A small masked image model, trained from scratch: trained on photos of arthropod specimens (BIOSCAN-5M).
Rows from block 6 of the encoder of a small masked image model, named by matrix and row number. Rows with one number belong to one neuron. Each number is 128 + 32 x the weight over its row's rms, rounded and kept within 0 to 255. All counts start at 0. Numbers have three digits each. After the name is the row's rms in percent of the matrix's.
After each neuron's rows are labels from the 100 images, of 14976, where the neuron reaches its highest value: "responds to" is what is common among them; "patch colour" is the nearest of a few named colours to the mean colour under the peak. Only what is clearly more common there than usual is listed. The data: photos of arthropod specimens (BIOSCAN-5M). In brackets: how many of the 100.
# fc1: MLP up (encoder.blocks.6.mlp.fc1.weight, 2048x512), inputs 103-205
# fc2: MLP down (encoder.blocks.6.mlp.fc2.weight, 512x2048, transposed), outputs 103-205

fc1.125 090:133156125132155193135101123210104177106165097184123100120157151108136123103136152069141136182095131139086116112159127175088147157123135149077079141154103122138105106207204121091113100114117135080108140079141087097062108079136069175159188090091156146140134171160162082144101140107104142069118128188134146138122
fc2.125 089:161086068121179156186093075117212112097145129116088146156115167137175163138131147091151119149134073163100095151096084120174138127125111143145135146119127177123136146211131152153147090140136084109076131061086170128155105120109136093115179157183131163157120080148129205023117053117065121119143151118103078164120
responds to: order Lepidoptera (28)
patch colour: brown (48); grey (33)

fc1.748 100:197122076160105135111117120174111167122111116131163092063098122121177177084097067145162088110156141133129158151127155101145115100085141108117098146163148166143118076163145165155124105094136171168137152150111138145111136141087135119086123152109151090123091147192082105067136134128142206132143104117135150147106
fc2.748 092:098144160157141170134110157135082125091123156148155124137113153126120132190123135105138112116210197101138164101153156139120090112166103137125162125128166150083115109166103126174104119116137091141172171100130118140167089151167097088139195156128075096085225143133116147159200108093090090125151089091096092086162
responds to: order Coleoptera (41)
patch colour: pink (89)

fc1.222 080:134078158145130123145186082128091136136181137121152108118129130150136119170160087150051142116150098149115134131157135173120099097121155094126154185176120132093068146120079123119085110177126192137138105123160102135104127093095119139175159068109130115088111136143154195063113118163114146115139151113146127136140
fc2.222 081:127112102120085137157137125152111087149113103104146108113125121205178101137139129158161125164076163144126106078086169131200144133127097147127082153130087096058068185180162092097163090128168122098124140170049144128124143192099136139066151083122064133221141159145153152157115101108169116138138184114152125110124
responds to: order Diptera (64)
patch colour: grey (49)

fc1.462 103:083076111120082126189115166075140119153099066124121200150117152062168164172139107117136158108130119100170127104097139133111145064095149114139138167126124134113162131088115153147168139152114114062099105214105168166109134098160142117073094098188054138201170059168209114126153111136200098128156056145159118140099
fc2.462 103:099128167146086133099136110100147166094084174089109114137152142140120172109172129097120083098202098145118124133102090165109121102149141159105116182105110173107092081101158079103107169121179161140084131181074159171144120173160136142174230085097152161118098123142143131116166208149090055085172191146094078136128
responds to: order Hymenoptera (42)
patch colour: grey (49)

fc1.194 124:135164112116132116148175124119146152127149088116187151088094156080085169143093104197098097190125145090186139136082130142168133150136117143173149135161067123115114143134078093152176126110107117157085162158147123070103178116096106143116139137182112101065100113084124174138116206075175204154114102137179080148128
fc2.194 121:117119138160142092107122145093117106099088119104140232136138167070157110113131132119124081124118104168161141117154138171125153130159146062076118110163168103138189105108109121095140117156164095147072111082136096137094178103159117102154180142114170131132092145121098179088144113167120097142060106162117063121098
responds to: order Coleoptera (50)
patch colour: grey (26)

fc1.524 100:117158134167116086133123162129169117070095124083146090158126096146136107151111100155120139225124133106133123141109139174156098078138076113138135108104110127171178181157150137155178113099131149134103158084165139035125125092124186147119131136181126146151116123128109151112131190120127150159148148117109121148063
fc2.524 101:129138099139157177136114087122095152137110159153153124114141086103163118071125098119161117118092131135108137139171184096100157110187144152113133130143144106095071086077177187088096134128108075118128174154158126066171149105142060125134147116117118125151081123159151124113159102179137132125124170167217177106149
responds to: order Coleoptera (83)
patch colour: grey (46); brown (40)

fc1.747 086:143123108103088071104116099135121134138157159093110132101164165182111128123153153062186166147151153124113229155155108137109069170151125128082128076118109121171126150165138120072141180183141119141093082153153074123121082056091114186170179118123127112145091110151121128131121078157127125108101136166118090169132
fc2.747 081:139138103120093089153090068092059121121086179104076129114099147118082113143167115117168125115131148138128124174094160099112136153086133149192114184094066132067113130165142117142127131074206150114180101128096132139104126140110103159134120121097109158140162139111113140152102126166128100107147113117095216114141
responds to: order Hymenoptera (44)
patch colour: grey (30)

fc1.428 071:146104106140150154161133202131174152066149078192071179067122144131109133077111086099163141096121133088140118174146093091117122098197092135121126148137113128100120165027162129142116151145118085098167123118148139134120111166154117173151078109065124154135111095086151185082163144133097080147101145084183161185120
fc2.428 068:145102057166111159151134100147099107132154203131154149101141118129124156151055079116081154142131103125157188140106135107095083138168145127135119087143144150129149148067125087078166109077116107120098116067109099106171123143090137136121092140178128103103075182183149136124142144119181162078129176138134116114120
responds to: order Diptera (61)
patch colour: grey (52)

fc1.568 082:160091152106160153111115103163107087148200163138111172161186124146101162171159108140140140061159172140131083148151157132113148149104175116154082070116118111141129176140158157125146135098137115177155176142141064135094104129064116166102117145139147081143065126057192157123112114147155106142118169152167149203140
fc2.568 079:092130138091187099109114121157142136104136133160112157142170152130114189164102164103110115106164108159115131120210190122095137125171122114085141116120129109142172150186164154115176081150166168130128122091124175152055142125145127139054170078096147068049194042134127148137116160114111060120063155082130186140102
responds to: order Coleoptera (63)
patch colour: brown (63)

fc1.314 136:139099151147129126137096118141179060192088104129161153126111154146132096155108152128111124131207114152143102082068168100096090121087101092150090128111166131094102104096209068089158161082108147093129190168124142123115133203074193123151105128107124092138175162129154126130148131149123117166122083163164115153084
fc2.314 112:148160172115154120139069133089097145089102086122157076119199123113123154049097157082201141151121149101145103120112169160155161135150110165059204172143111128136136129144124161102152190115111138112121123183120101101160127121085076152149153131118061098139093076164146141092145172100126171109123150155077116103105
responds to: order Coleoptera (42)
patch colour: brown (66)

fc1.419 087:061168090150070095089146152113095136116164174143172137115151161169107080087150122139059106142169134119102127174139146120139141133094148156131129118118126112144098181104145138145132184161158176140090163114129170093140127142122146106147124124100201198122058120171129090140167169091081151109141143135195205109141
fc2.419 088:097079095123128177192119142154002149144136147112153133132124142171115092143147103083166066148118105161133146122186160173107086092044157126131132130210138131123088115088187113123086140166095077091128033163105141166156141096093140100096067148170088129164182050177132085131166082164139082157119098161132117148120
responds to: order Coleoptera (73)
patch colour: brown (68)

fc1.320 064:133139074163177116111112093147115160140126121091132117152102112094129107137173095131181124143175141153122122149110114131139156091120076199157118154132110174128086211146096128125123104152134102070120084082107110187056142087094121136120095129169129125101109161172098157039148123073061096144116118073103137145177
fc2.320 062:170122149064064184205215128104169084136167125147095066133147163118109043116108173166175161073140106136147134167139093074111115139140152103139157150156155102065106149096182110101140099111146111136100173200119083169122136171135114110126106104101103099192137072153092125162134118207139123156152132143101125082166
responds to: order Diptera (61)
patch colour: grey (43)

fc1.478 048:145120086164106085132162196113126135089143109162129116112061117079112153131116113178117181098158140149150112146143144136130100132136133106050131139084084097103116120076137139116109150146081170139135144156214155124091120196133091150057099084089119108136171147104110113131161104134134093154106130136150139167147
fc2.478 045:115114163127145148100092133138147135115132092163141083124102128185145184118097116123103098118137182164089118134097110161197138124111149160119143123083198137118114157060090123146079135089100091130188114118152135100127093186120107150122146108152155096099117169082103087091194175147122112146040109129118113106084
responds to: order Coleoptera (37)
patch colour: white (61)

fc1.271 120:183145156079122062140153150150131114132128058074146085095130084116103202152129096127107116120096096105149156133101171144132148135170100129107108127071141099098186149085110155108135112110120100152088136157129125096115187132073131112165132086117148134106122179058122174133150163063153111107128138163105096161097
fc2.271 105:184134139157075137163099101107105126079107061134150133137136126094115149121097119121141105201128115174134126119170084077155190117164068161141106196053151125129093047141111154123181101130085127121125160177114138124138062111122091130106152127127098141168074136135164201114143113151128084136068094134122129143147
responds to: order Coleoptera (62)
patch colour: grey (30)

fc1.358 082:139151120165138152122125158141128115087152108186089150061144113157133192147105080187215105135080111132183150141113093099067128174123161112147167050117099077175135162104120067145064083132129175177108127103172062141142102108117124168054061153121142125150177099129126147129132123116148119120082177140048142125176
fc2.358 076:109111180120151103202120118074148132111088078107126099182089160107110131111125151135130148150109134167101138121143157173145109106099104185105109109120189100122178067073126127156211185087108111153144114156122150115139068095146136195145152114143106096134172123149084147133125135118123132130165124162214159192142
responds to: order Lepidoptera (25)
patch colour: grey (65)

fc1.18 118:151098078118124087126131127119076132159180162167108187061104207106101182149131121119158196119116115109134148167139132143204146059119121116139141110102142149113121184121115106135094105181104087144135094099145100121146134164152116150072152129169173122167157142116090127122177160077085115091067108071154162139138
fc2.18 100:053130120159139173138121117114160098129113124120139087104053135146140094083140141085153107119128072096154125109139092184140125117142088096090123109080141087095122105168128100137176118119144145107117119100126133130160089134139115106110105133159112127123168169042139083135106158145031117118127156101071151209151
responds to: order Hymenoptera (41)
patch colour: grey (63)

fc1.404 103:143129149127146106148103124140122181190135154126155123176099097108113080120036125161133190105182150075150194131140111126123076191119113133079166128181121154175180118146125167153112083144082150115162112162145142101109140138122063122099125194109062136085116142132116110174156138095132158114135124118072146124072
fc2.404 100:116127132144129100175129088151137149088105150126092122121137110218176112165109067164126132137096096100139133112140113188124107111112161115070138129136127103107141160065088105105163144076148104156152173095082194145117149053079089180095119180122152148116118169170105121058089162118192165120077167174095148127120
responds to: order Coleoptera (36)
patch colour: grey (29)

fc1.580 105:140180140110137122162097131093158109175151076137152110092188126119145087087198076132137116153151132118134129095109171136117086156152125170124123106117179145154126176114158106164122073101123142109126120137113147124121136131081184135129075110083130144149125040112139106112133138160077104162103119155190160128150
fc2.580 097:081098097127139152064111125143050134127157137115094129121135137122097113075124109147103120066137087123146172115122160152166079133086117157130103133175116083142146129149158182099103161153119098131145121133139136102110183138136117092097098128110152126113163074067169092189164138062110130197117159133129095121134
responds to: order Coleoptera (67)
patch colour: brown (57)

fc1.221 135:150104090093100157117128056132122137111176092133125128107074104078083213110121112070137137086114093113149098139117143133170151140103102143151175093106134164118232116105113148158091076163106096074131194160080101132116172146140160122120121118151069138180109203163163105168132130144139124125091126117165126187120
fc2.221 112:111127151129099152184113114151154125091133138116118114138107174153141139105105123160124112117163132132092154167146055063150155141071144080106139090162193090197114078123149093167141126108114211149133077058180123167118164136162117091104082115156086103200158070117074126187171069136178110114084145137103106159141
responds to: order Coleoptera (53)
patch colour: grey (42)

fc1.107 101:134076114125166094063169151164142135117111150087170143135091176135146088106108127153130090064129128130122133142169168119131151125177105167104096093157132110136154128116101139079058128143119111135115147130126101122092121133136154151152136111112082085140143107077156133120118144124126130117119165129088178155086
fc2.107 096:226131110142163171146160118143128110137105128147164156122129173082179111171143158149122068100083142185108171092190157114147065150080132155145105062155183170097111100147143157117103135113179122122116123113108110105121137168114102097139133119095145139135089099052088125086123100148130149177095093161103166171110
responds to: order Coleoptera (76)
patch colour: brown (53); grey (34)

fc1.245 090:112154091127168125157122105157092072086112079155118143083121119128178111111107097121162096176108118120088152187091125165106082140152091151144120143163155146136144135142112115111075105074188117089081175099071135119122115125069151139131114095079169174143087193080102122141141187106120169133114093118139073106139
fc2.245 090:121101142088117135098171124103164078099111156118090176148025087152087103179165087098194114171074118131121115213146179127108121130147125132152119137110104128175117174083066162126121137118131162174129121160168125153061043116110055173120092088145077096105171095148106126200091104163089145119097144146161142151186
responds to: order Diptera (62)
patch colour: grey (58)

fc1.495 113:090129114070109099120099175111135122104096224150081107129166150114126109133086094115172100115128125114173089104101129113126154159136121141123123104123111159127142151150133122127151146121097093105079047147103168147114066132102123106104115107110176115138143131116117149111124094130153170154120134130149084081078
fc2.495 093:130116138163108136098145137135045181076111141134139078167111058136135141091078138147136140070158154126117090121112116095153117109121183130129108087148090111117123099128167103190099120107130113126148123186091123138117126116178123144131146140147088117100108162145074155121066109123122100111166113147140240109147
responds to: order Coleoptera (36)
patch colour: grey (56)

fc1.133 087:155110104139143175135117094141137097131080144144108097126107132155136165184103062170160116111110155137176151185169118138105177123152109107113123117194110156147110153065106106078119096166130099079185138099153151201094203111139146120120128113129137140171098080184150100196100173141114053117068090095183103129148
fc2.133 084:161146195107119128140148160132102131161089109148128061167166179096108167136094116087156149131105093140160079134181084070063123111130137122108127119101077160157119112124208121094077142132113158176201119073128093107137123230125097153104134111150169151123130091150098153091188142096164163148078154152176108129193
responds to: order Lepidoptera (30)
patch colour: grey (67); brown (27)

fc1.42 069:105095126151117140123145130085181134121074085122162089127110166099128153154164139103140109121184107118093180098174197136115174157131041209168173085132044140076129088092133129074101158136160096107101117127122115131116200138129158124119112082080116157083134133147151130148170111162032099150139124118125156151158
fc2.42 072:114084228063135101131172087140160092141177205103143160135105100140131064117108160144070119203158120129129162120174123109165075077144131125146154113156125128180070140151136160080102108024094185146116139116159138117117120094096088108189112162125096139133143134060132183144113131131107132133094087110116173121191
responds to: order Lepidoptera (26)
patch colour: brown (61); grey (30)

fc1.338 101:143126065136165170141128156163169086161180094162151128071100171085120169197146132174148119157110121102184101116108106164105173131115095063096129120106173143084117103106041105162129090135167028128175136146142120052104128109110150145091151071104182132148146143147161186102129115146105036156078125139154126069124
fc2.338 098:170169117193139147118131101107157110148086103071123121111123156123122105088128155152129122063104083087101184098135099125101092157063106083149126119131119093113069083128127082128149111186126111164150101099120215131148163115145099190071139115178098135119128160112177068089088124141137140130151142118114125052095
responds to: order Lepidoptera (28)
patch colour: brown (49); grey (38)

fc1.259 083:123111127153067099091097181132234173123134161158157134153101120075123079117077167111194151150147142132168124143127121106160115081158095106162123135151188124102153054121173089114111137153157126140156137118124134093158119160155098142115136104139163163069123153127104177124150118129087134165179102122118142086115
fc2.259 078:199111080103145165124063134153109120117175116145067132160164084109112154162139121133101089097159130118095124133153146104107118145062129080144092150136117145150090115079092133097067116080138154178065128097132096116121148141108119109102114142165183123136121166172117184179101109098129157158131148128123102193063
responds to: order Diptera (68)
patch colour: grey (67)

fc1.430 121:160145149122158140132208162202129179157167145148167159057140134118110159168142091120130157197145194109122079101126119115181137128180066146144123064125124141155181130093103046104076150090163148110112082129139130114124114089150098107098072101153162156109091102076144135151118101161178127140052121101147146113160
fc2.430 128:157149091143087141133118118111149110101190120117109121092135170127203126129138167147118071144068129114069153068144134148096111108124127153168089128124100134105177141117089101129123173132160089113188159105132132129135131111169131110064098154072139147177063062108050131156125107123167106146142086052157082092053
responds to: order Coleoptera (40)
patch colour: pink (87)

fc1.532 068:127121076155145107115100132124158109118159130133095123073164100118112115155118165138128124105088096173147139148131138150121104097192149117048071136112133109121138159107110101151092076180121090139142102085168137138122152150135143163085082133113145132151107118088119152114181177066075123173084123111153129107143
fc2.532 065:118066127121011126091159079155114093107124141079083068120108144154131086167139137160076166155184126096086171133179089119092131159077133139078156123131150134093070128099112181114112182133122142153163126135143130094105105177144092096155068082122088093192127135105137168105123149122087168104116113136152064151143
responds to: order Lepidoptera (25)
patch colour: brown (50); grey (36)

fc1.567 107:136163134148163107103129082099102155070134165155131117150083105115130108105140097095136084159151112114107165157106149104177169159113145124156110070071091140146129161102108175147115097130107115163128108081152095152102135160115095125139109126124231122087124104100137156118097085132132147132066129137137165120111
fc2.567 102:099097139093157149133059158114097132064100132147125147144094129167083168093101143151117159039135161141128201128084162128132091121167188096132142125172184078116162190170178081083089115085119107139121123134116075149119065148098074102133105143081128140170171151089126146149140109139091179175111107168117156155094
responds to: order Coleoptera (66)
patch colour: grey (51); brown (39)

fc1.448 115:108156133116098083114076135156168123106128138107129149112090121168104093135192084086165096133104156142178140121179097130120165176060146096124148141151109123129115113082105059120199107079101117169098185105139133113143129188099113115153139113130135177186076139177114128133092117186117125165069154193141181087127
fc2.448 104:110120178122116141125147109127079089106129069122172130153133084131130101177104130103116110087130122136103082068151201151151172135140183109142137138140126118124055129096084156155059136091112159172156114119149187203148092097165151093146119148128110116071075072143139112158178080147144086146103137139134144160172
responds to: order Coleoptera (80)
patch colour: grey (58)

fc1.648 086:171179106154110103139126095129114143155141085132145109124098100153083124137123149096148113069116164105086128104104141118033121123121115141101121117166158129086125227106197078102095158199160111127132162180102181104143157122119154179075205119092149071111141139130155138134150124123130155112115127161162133140104
fc2.648 084:136143159117096104127109109121028133107114098145092102134140113127146146078128074096159115137148158129126177149205071102133102131146139155098102170085099111146099172108176164129128105146081132106148074144126135122113142067136096127098090147131139148179133087083078126162122087109113119108064138088088106134189
responds to: order Coleoptera (40)
patch colour: brown (71)