python train.py --mask_ratio=0.75 --learning_rate=0.0058 --adamw_lr_other_params=0.002 --max_grad_norm=1.0
Rows from block 6 of the encoder of a small masked image model, named by matrix and row number. Rows with one number belong to one neuron. Each number is 500 + 25 x the weight over its row's rms, rounded and kept within 0 to 999. All counts start at 0. Numbers have three digits each.
After each neuron's rows are labels from the 100 images, of 14976, where the neuron reaches its highest value: "top examples" is what is common among them; "place" is the part of the image that holds the peak. Only what is clearly more common there than usual is listed. The data: photos of arthropod specimens (BIOSCAN-5M).
# fc1: MLP up (encoder.blocks.6.mlp.fc1.weight, 2048x512), inputs 309-411
# fc2: MLP down (encoder.blocks.6.mlp.fc2.weight, 512x2048, transposed), outputs 309-411

fc1.63:491455500519540460470456494479506536499495484501495510519498442524497497489491533490498491510493484500537521483510493468478490510491527520483512530496581497501480499537446471456503504456514446509469492493528510468533496524554460459522501473460572496523509514421520505497483529473459492526468489478462497504553
fc2.63:519491478510501493496490509494483482509523436501486491568454488515496498465541514478493528484502483487491505486492516526506496504461560504519473532486504504499545483484587530481488488504517469531528477522506492524471456488540488466528526465459484500493484499396458526465512524491456479514479468492487518487493
top examples: order Hemiptera
place: centre

fc1.648:489495494522511466531466489525459477503514531519518550479492512510469503517475499487490496526495474498508533512507473495484499516493474490524510502524532486503481466481522484528538527504482484467497494555516492479464504481495484460528488529502525473448525483491499498525467520477470509497534446501536492493517
fc2.648:476556536504513495503521499516462543485502463533500479442480497486471476522541530497533506505500524495508516512486442528524469506511450512502497517497505491556504450531535515509478523505498518486492487478493459489475523521505485482485473484532510507493465505539479517564490524444512516521496507502494503508540
top examples: order Coleoptera
place: centre; middle right

fc1.470:500514531489519510472468498533516521524537470499467512491521464491486515474469497488552535496506475483475514504507428513487497485486538498494526474472491510501481515511480517524501547509521509484490468530512486470480482486527483518491513493529524468509551465456452491489515478431509505502516505502487473512501
fc2.470:497506491458483485519523500548465512463475407466500459426492490508510471504514492463461469468488472488519521496455517500469502493503515425475538497536496510528487496513448488528498530530480502520511542487492478486475521545513531475457515503513502485531566527469488510531505490482486518511522499524523431489492
top examples: order Coleoptera
place: centre

fc1.747:503500503505503484520517502450523478537492504520529500480505510495508532540519508491536531532549447500487533473522485518466548484452502495517489457460453522466466484461501536515506495482563468510468528500474495481503526528476464445530500527487485483509511511467458523486517480495512522515505548505541510509472
fc2.747:504470518479512538481469501520522539585496483511489523504499510438500480501496461443507521495493548553479507477538473498479496483460452482509477523471507505527492494485491526479481503503496479481496533526487546505449480536511522530499453547514512495500445469529472492482504505529468475487462524524498526484538
top examples: order Hymenoptera
place: bottom right; middle right

fc1.568:496476454529529495473527556516499491533523461524500478484499519461529475498558504486474530449501546499469487500551544487496482486496514542486548490444476472480524529497490544487490480465548515461508501431489492541531497524510530490495528488533469492503465471522501509498529505459523493524488453517460479498504
fc2.568:546485511472495495514483528510470470502422514517469484507518532491510507496481510515481494463534487501551486507457480562509496519525524495497499466491510501494503473483480511495498525500487472542467494506494472512470469515505514512503459476500496512517453503509464503519517462495427517507524493502513463531456
top examples: order Coleoptera
place: centre

fc1.259:490528482489472507476496514516528499476497536477513536504471538476474467457472522489422503510485535497551490484515460522452532505526502519497513477505504496523460474494503492502483480480507503485491474557489519436499456457486496486507538469511491475485498498457473528514475512529474484495520532502577503507553
fc2.259:493510498506516518513508480466495524484484489481487486545544527525465452547477489525545501502515509517519490502519513479534469521473485536502488500501519499484466515492470487469515504470530565525515512486485522522509514486505532480482494487553498524501482509489490479485479524443432508505461472518500527473499
top examples: order Diptera
place: middle right

fc1.430:500504488480503518515494494501488497518545482490497517452461478514498477507495480478510531507494539451478505521532520522535498504502521517463487491488520529487467541519458462517484549512481493541496485512514532483479528496507499512486498473498519494492465529509518453488492448485485499514492485483517511523506
fc2.430:501485445482519532513540491486538506554473511515493493480532489523536503489519472495503451497528474505535476493473530510507488483546490499463444488558488544474494510484493528508501527510460552467507554517466514539490498542510461493491577544504521511539499487517476512485520471526498497488513522519509532526468
top examples: order Coleoptera
place: middle left

fc1.221:473469506499533489502490498531490505492519512479499470463490481506508475522506484523524491453549524484495444476533468471507517556460495454509529465451507479505499507535514512480495490477490510534512475516492447526490498523504485495471517475479516506557530464528518487566514516465484509490521508498457521532478
fc2.221:503454474476546524484515479506467527508493514466522541520441497531532495563498457539518511469511500501495481504520494458495480494449511504486476487458480523487475498506479562472474468518487485512484526526515482512512549514465494424502506530525496531501505463531515500512489556526498506532507517495507544488456
top examples: order Coleoptera
place: middle right; bottom right

fc1.222:482466512483462512500507511487485515517487520480520495522560482493470478516501542471513458486500528556469499508490525466491521489502500524505470485468495494531511496510520473478472518478506528514534497459497535524490500514491500490498482465522502518506497512533528502477513484505486479459478521521442495443485
fc2.222:476500495496532479481540509513492488530465522497548459492482500503470505494516554507493513462502518508516473500521500510517524519503456474487494465506529501480515511521479528473455482512481547510527511481482499448557480502467505524461476465513510491503474471505479514531513421517486489507481465487491478484515
top examples: order Diptera
place: top centre

fc1.150:441526490523530483513522457485502500510531540494513505484510493526505474531474499494482507492474495528492531474517492521478497517527483511533442441494507481560495549478485510479497504487464496504506484506464527535495503537498437501514499507546466508540511462527577488496548517510499492502491489493501529488555
fc2.150:486479518485524556482472526506528526504467504485529525498504515512501493524470558471483479448506497486503512504508509513505489498524487557519513503472506507482473488534543501465528518477484505550520549492499527488505516482513491517476454482466517500521512562519493505527514500521471468495527471457493562511522
top examples: order Coleoptera
place: bottom centre

fc1.319:525473513475472489482556511509456522511523508540465527512491551552535518482518461503467509492473493466473524529506575464494467503511493484513503507479496509445494518518514494486492487480506506524503458516475491493505507476479484496520471481503498509507479494533498492490463461528499503507477470549490566555502
fc2.319:470517459472513477490522519480513496551472449447488519460469502467523528478482525486507520481466509514504487496504532510494506455479526501446470469498525537517501449485466525515497481516519493505492479513458484501525525491482481519487524476445522509518474537487470469528499513510495488527471541471509438504516
top examples: order Coleoptera
place: top left; middle left

fc1.400:505485511460488493452489519515489460546500494496528551507529511491482464499493541513493495473463453527516478536489526476499515509484490521441495451478495557499532482488492562514474502469509488517483537472528486513487492459490515522481479501502466514498535498510520483500473500469499530509512513492521511493476
fc2.400:512486510485477505516501489511525458521485506496460490452496477552509490457531506516504531585480509498466491478480524523506489514501533514491473528480473494535477492504518496508529450514509524476490482465474548511497497515485481491501531477490479484511506485488543499525501512505460532511476500504518510471488
top examples: order Coleoptera
place: middle left

fc1.338:482550487498459553487469560505500515496505498509539457507525511524483501519526493472505542488533442455491530489505463484505462584469489478525534470507475501489517498495466497510495499502486540493490511527474476515526535496500495476545501562521508483507473439518498488525471484477508495483470466523499518497519
fc2.338:516508546510479472508500495511485515501501508521495484492510479480526480512480462524542522529478497475483505504513478507517504518523488503514473527477456488470527533446571518481524485489510518559487492491555497517494459540498483495515487455484509507466527491550499464539504453509552493519509497518503484545490
top examples: order Lepidoptera
place: centre

fc1.303:463473501509502536489508509488490506543453556485490494505530461511492489465515530519454438507469507505509487551477511521539452523501490504484471500482507494495518502513528509524478502448495513506465525484487489496503551495537434536523494485495499495524493445502513475473541564472529517477491508547492507510527
fc2.303:481454522478490502480497483529507514501479487518474498519515526465473527461502495502535500508567473502475502485460500471482511505522475468494479491502510540478483478463455530523533472487506519470531510459542524486486535491501534510493510489444461501488481477504522512516481466516518484496518521500508499492480
top examples: order Coleoptera
place: bottom left; bottom right

fc1.532:486543468480487499463482456497470525454529485546506450458494485481470521509474498498502526516505489488490493544498459510473518538469440490515485475508481531470505515510453504503478511518486435518546467524487454514522487550478486472524518474518550507528514502510512479507508525472550494491475485515485515461468
fc2.532:481476539520465506472517479505486524474498460509479441479490498499533492476514502521509473511492493503474512495513467547539556535543494485536531498494442454481513478432489507499508528505523491517512513487509428521502472471478492480472506494515476505497507496516479467530478526541505482502492457519521508538516
top examples: order Lepidoptera
place: centre; middle right

fc1.275:459465479488506513511498516519459549523534501496502467487500531475533517471528484515550518523473512513509501485543520452508476509462504511479499517483516504463485519519470491526485531463494472489521537447524496491521455419536492534514510458525517476507503499548524521514538500484471502500496443512471483513497
fc2.275:505510496510531501444552476497534511497475543518477495537504457482470528486482536485477475525515485483515484494488524504527532505517501539528487488536459482460483540478504487479498509526475500497544476482485498486474517557515492510478458488501503530541506500503499453458509557507507481554503525494517496456503
top examples: order Hymenoptera
place: centre

fc1.293:463476492491569505478495482517517512482466524497507484487508471543521486482518465489524477454531484490455439514488499448531505474482518506519530489484496501516493497554514499512468484456507454518497541480507506509493471502502495526497483506556495483501498511480485520504528530488490542476496517514484487549467
fc2.293:505487496494531515456475524518451454464513483486504514503499529527475534485553453538513504497513505508520471456501500525501499498517497502519493504486495494521508510510505544503529446498492466519469526515458464555482498530521473503516508503486480511514513501564468466511533528483486491497493459482498497528467
top examples: order Coleoptera
place: middle right; centre

fc1.462:526492509516448494519464533492486496532515505448494519533509477472506483496508509508517528455462474471504501532514486522511474517501495495539466489466488486461491469522513511530504508479451551482479485462491493502484519517517503491465531494507489564488536492469508479492492505505494522490532509477482471543529
fc2.462:568531468508560508502539531471485482506504543528504483468490495437519468559484493483516469465533505514480498491535490513531525469480507552460506523489494506510526476508483511532444494514507493486510504519463520561523522515486534526485529503510451482531497498486481537492523518478486476519520548470490446498479
top examples: order Hymenoptera
place: middle left

fc1.567:514466508516510535456502537495533488507537522470523503507515557549511507507537467524532494440522540512469476523508491463471495537511493512459477412462488498474519540522545513489492459468484540470514466560466484504490472494466473451471465518520535510485453502517504499448455516488495522489483429508501523520490
fc2.567:468511487530480504518536509507507517533499502457498512471488530512473554471445488532468484478539486475483517499485516494498474464478525503483435557482487493485462498499501540519511577497481515511411521497545557491492493505476484490557480483545532494488518509495489543475463492477496481498497542522464519499459
top examples: order Coleoptera
place: middle left

fc1.107:515487540505477507488488496486516512534500531502457515496519470517521532509493477457557502503503539511525514449532484495474442507481528458487474482466506528545504547475511539484524524512518576499495511529495508500556455503478478478494502467482501497507501510482455519452516495493483501493505475541500533496518
fc2.107:508492528489491496519509495506476537489491508490495533474526465487546496507508542516471525534510515457525517453492523513537493547497491500538503515511525536497489512469531494484447485485512496551483458476534502490555507557467465506511488501449462505490454495478493514545490494490565496478533493527482514489432
top examples: order Coleoptera
place: bottom centre; centre

fc1.312:578508554512516504473489558519535481507520433460465478487499529510474545513523510456480493519506508526459508450506507484504521457493464509518508470507476455472464499499530479547488461520492463485512575482504485507544478466532485525507499456504509499501472507518501512492506484480470493517496481507455501542517
fc2.312:458527461489504479541501462512524487507505462461493518523485494524479518517509498495472489524537477518490507522533508480512489485459486509504520519480493494460518494528489512522467499528517488489521500509465521464487506468518528471456536553501472519518504508514506506467493517546486498501492542540509520481489
top examples: order Hymenoptera
place: middle right

fc1.748:505524468471499468489481501532476514455463503498537521514518478490511507500549470548466502507535501529498511479499471491511484513513471482471542516468493458549531513486457481480547466542458531479531502461481476484482506504522528534508472484540496560469471533512514553486470498530481508485500514470514495476533
fc2.748:509500482481473479543506534490467488541538521477525499490526554453503465528483510511472520485510487470469498510516515486502523507467494511506498492482520503551465516502500503508500555511485491530472508488446521495451500494508499542532488470492507494531483498499492481484500477490481562516500516481462486549504
top examples: order Coleoptera
place: bottom centre; bottom right

fc1.495:498506474534525495474502497446473498486449490439533515498571473488474514508528480523493512477476499525480485494473518469492493508491512482495546462465521506500518517478515526499496516502480532431494467542526510491487500531521505469504554530503503504471443514508522521519520490463514485486512471489557498508489
fc2.495:496464485505575482499547519510522529541472501472504500491493521528510530502544410499468470496524486493461453517483525473504538475460504473474550451468486484499540472494517500474506488499457512482478505507537558468479527545513553492509509461483514534516470515483492509520512518477508495503529489487486486472457
top examples: order Coleoptera
place: bottom left; middle left

fc1.320:484474505507464522449454504500499530447525459506502468510498476470502521519556521508485501522488511481479509553495498469502515522533497507463536526468510495524474558479465509501467491519553483460537474513489514502483449539489462469540496522477485500494525497472514483487525511523523474495449478473477508489522
fc2.320:499499486474484492485552507485492493481475496493531506492536482490482495517498496487508502423482455505461542522515507500524485523489484484494495511494444529495504505504446472476499495510444498497481497508538516501533474484451516487508537512479518480488463483524465489535514484470464504486552479529504517500534
top examples: order Diptera
place: top centre

fc1.428:506524521505526504513524501532477552524470497493539520513504484500484486478468509506475501484548500472477477512524494523507516500487481529451494505506485507516505497430477477492524534508478466467495450522488488518478503449512511454530498577479492462490519512480504466459471495490455501497482518489506489564508
fc2.428:507493519480470505444463548537500486525510503543481520517543524518471507518510532505459492505500527459534484514495528515502527540463509513493495475508513476517484537460489460491500500487487568525505497480480547500541478515505526516525530523474478505486503475466508542478460438549485513488512499468479462511533
top examples: order Diptera
place: middle right; top right

fc1.391:500523471502507512512517481498477487487483489542465499431466471469474488486507497495523530485492523503505479465532515478503423496457496504499502483487504481519486500500489533482539466476468542475491506511501538489503505502458504521494482524508540498498472490533487498508536491581492493535486491492528496454511
fc2.391:503536501492520506459542507493480541502484527499515480538518473514509502470491478496515507478504520489476522480485480491522499512516531512475515484500476481436545495516509502495515541497517506505510488558489535452502506561509526478473496502511475517508514477527504493517487526456497502512500496470494482497529
top examples: order Coleoptera
place: middle left

fc1.370:478471526553512503503530563509512496507489490451436582492528503470529499490506563531479477505451486480484446485503508464508481523468494434499489484495519484500499514465491466501469491486505510467547556536469518530497556494510461522475506498461490477492453489539497501525504466449533522478505500503515512499537
fc2.370:524468488497442525473482511490512492516509485511413496491455477496494531463544494503495532513554489490494512505458443483508533478461479522507471539496453522508498461512481504489519562472486505494531500527495487519467507551491552505490526449484498496452479503507490473506489511472502479538511525521479506561440
top examples: order Coleoptera
place: middle right

fc1.314:485507532518462478502454511495485486529520442507511454539509467504535499499483512538469538513481457496536480516485483489461493482451509497535489518496482489532523483500501528500483547467465544448494488547525515505510476486518488536518516506498510497524494514468453523533492476516464518440501525546504444508505
fc2.314:508516496512491525500480502486517512479449496511530491488494477463480528476480490476482514545531514514508505443485527488493540460519571509467512544534496490531500471513494509522474496517506499454499505538515530489515518517513505540500522479500473493455548518513505520533473545497463521549530468471517464501480
top examples: order Coleoptera
place: centre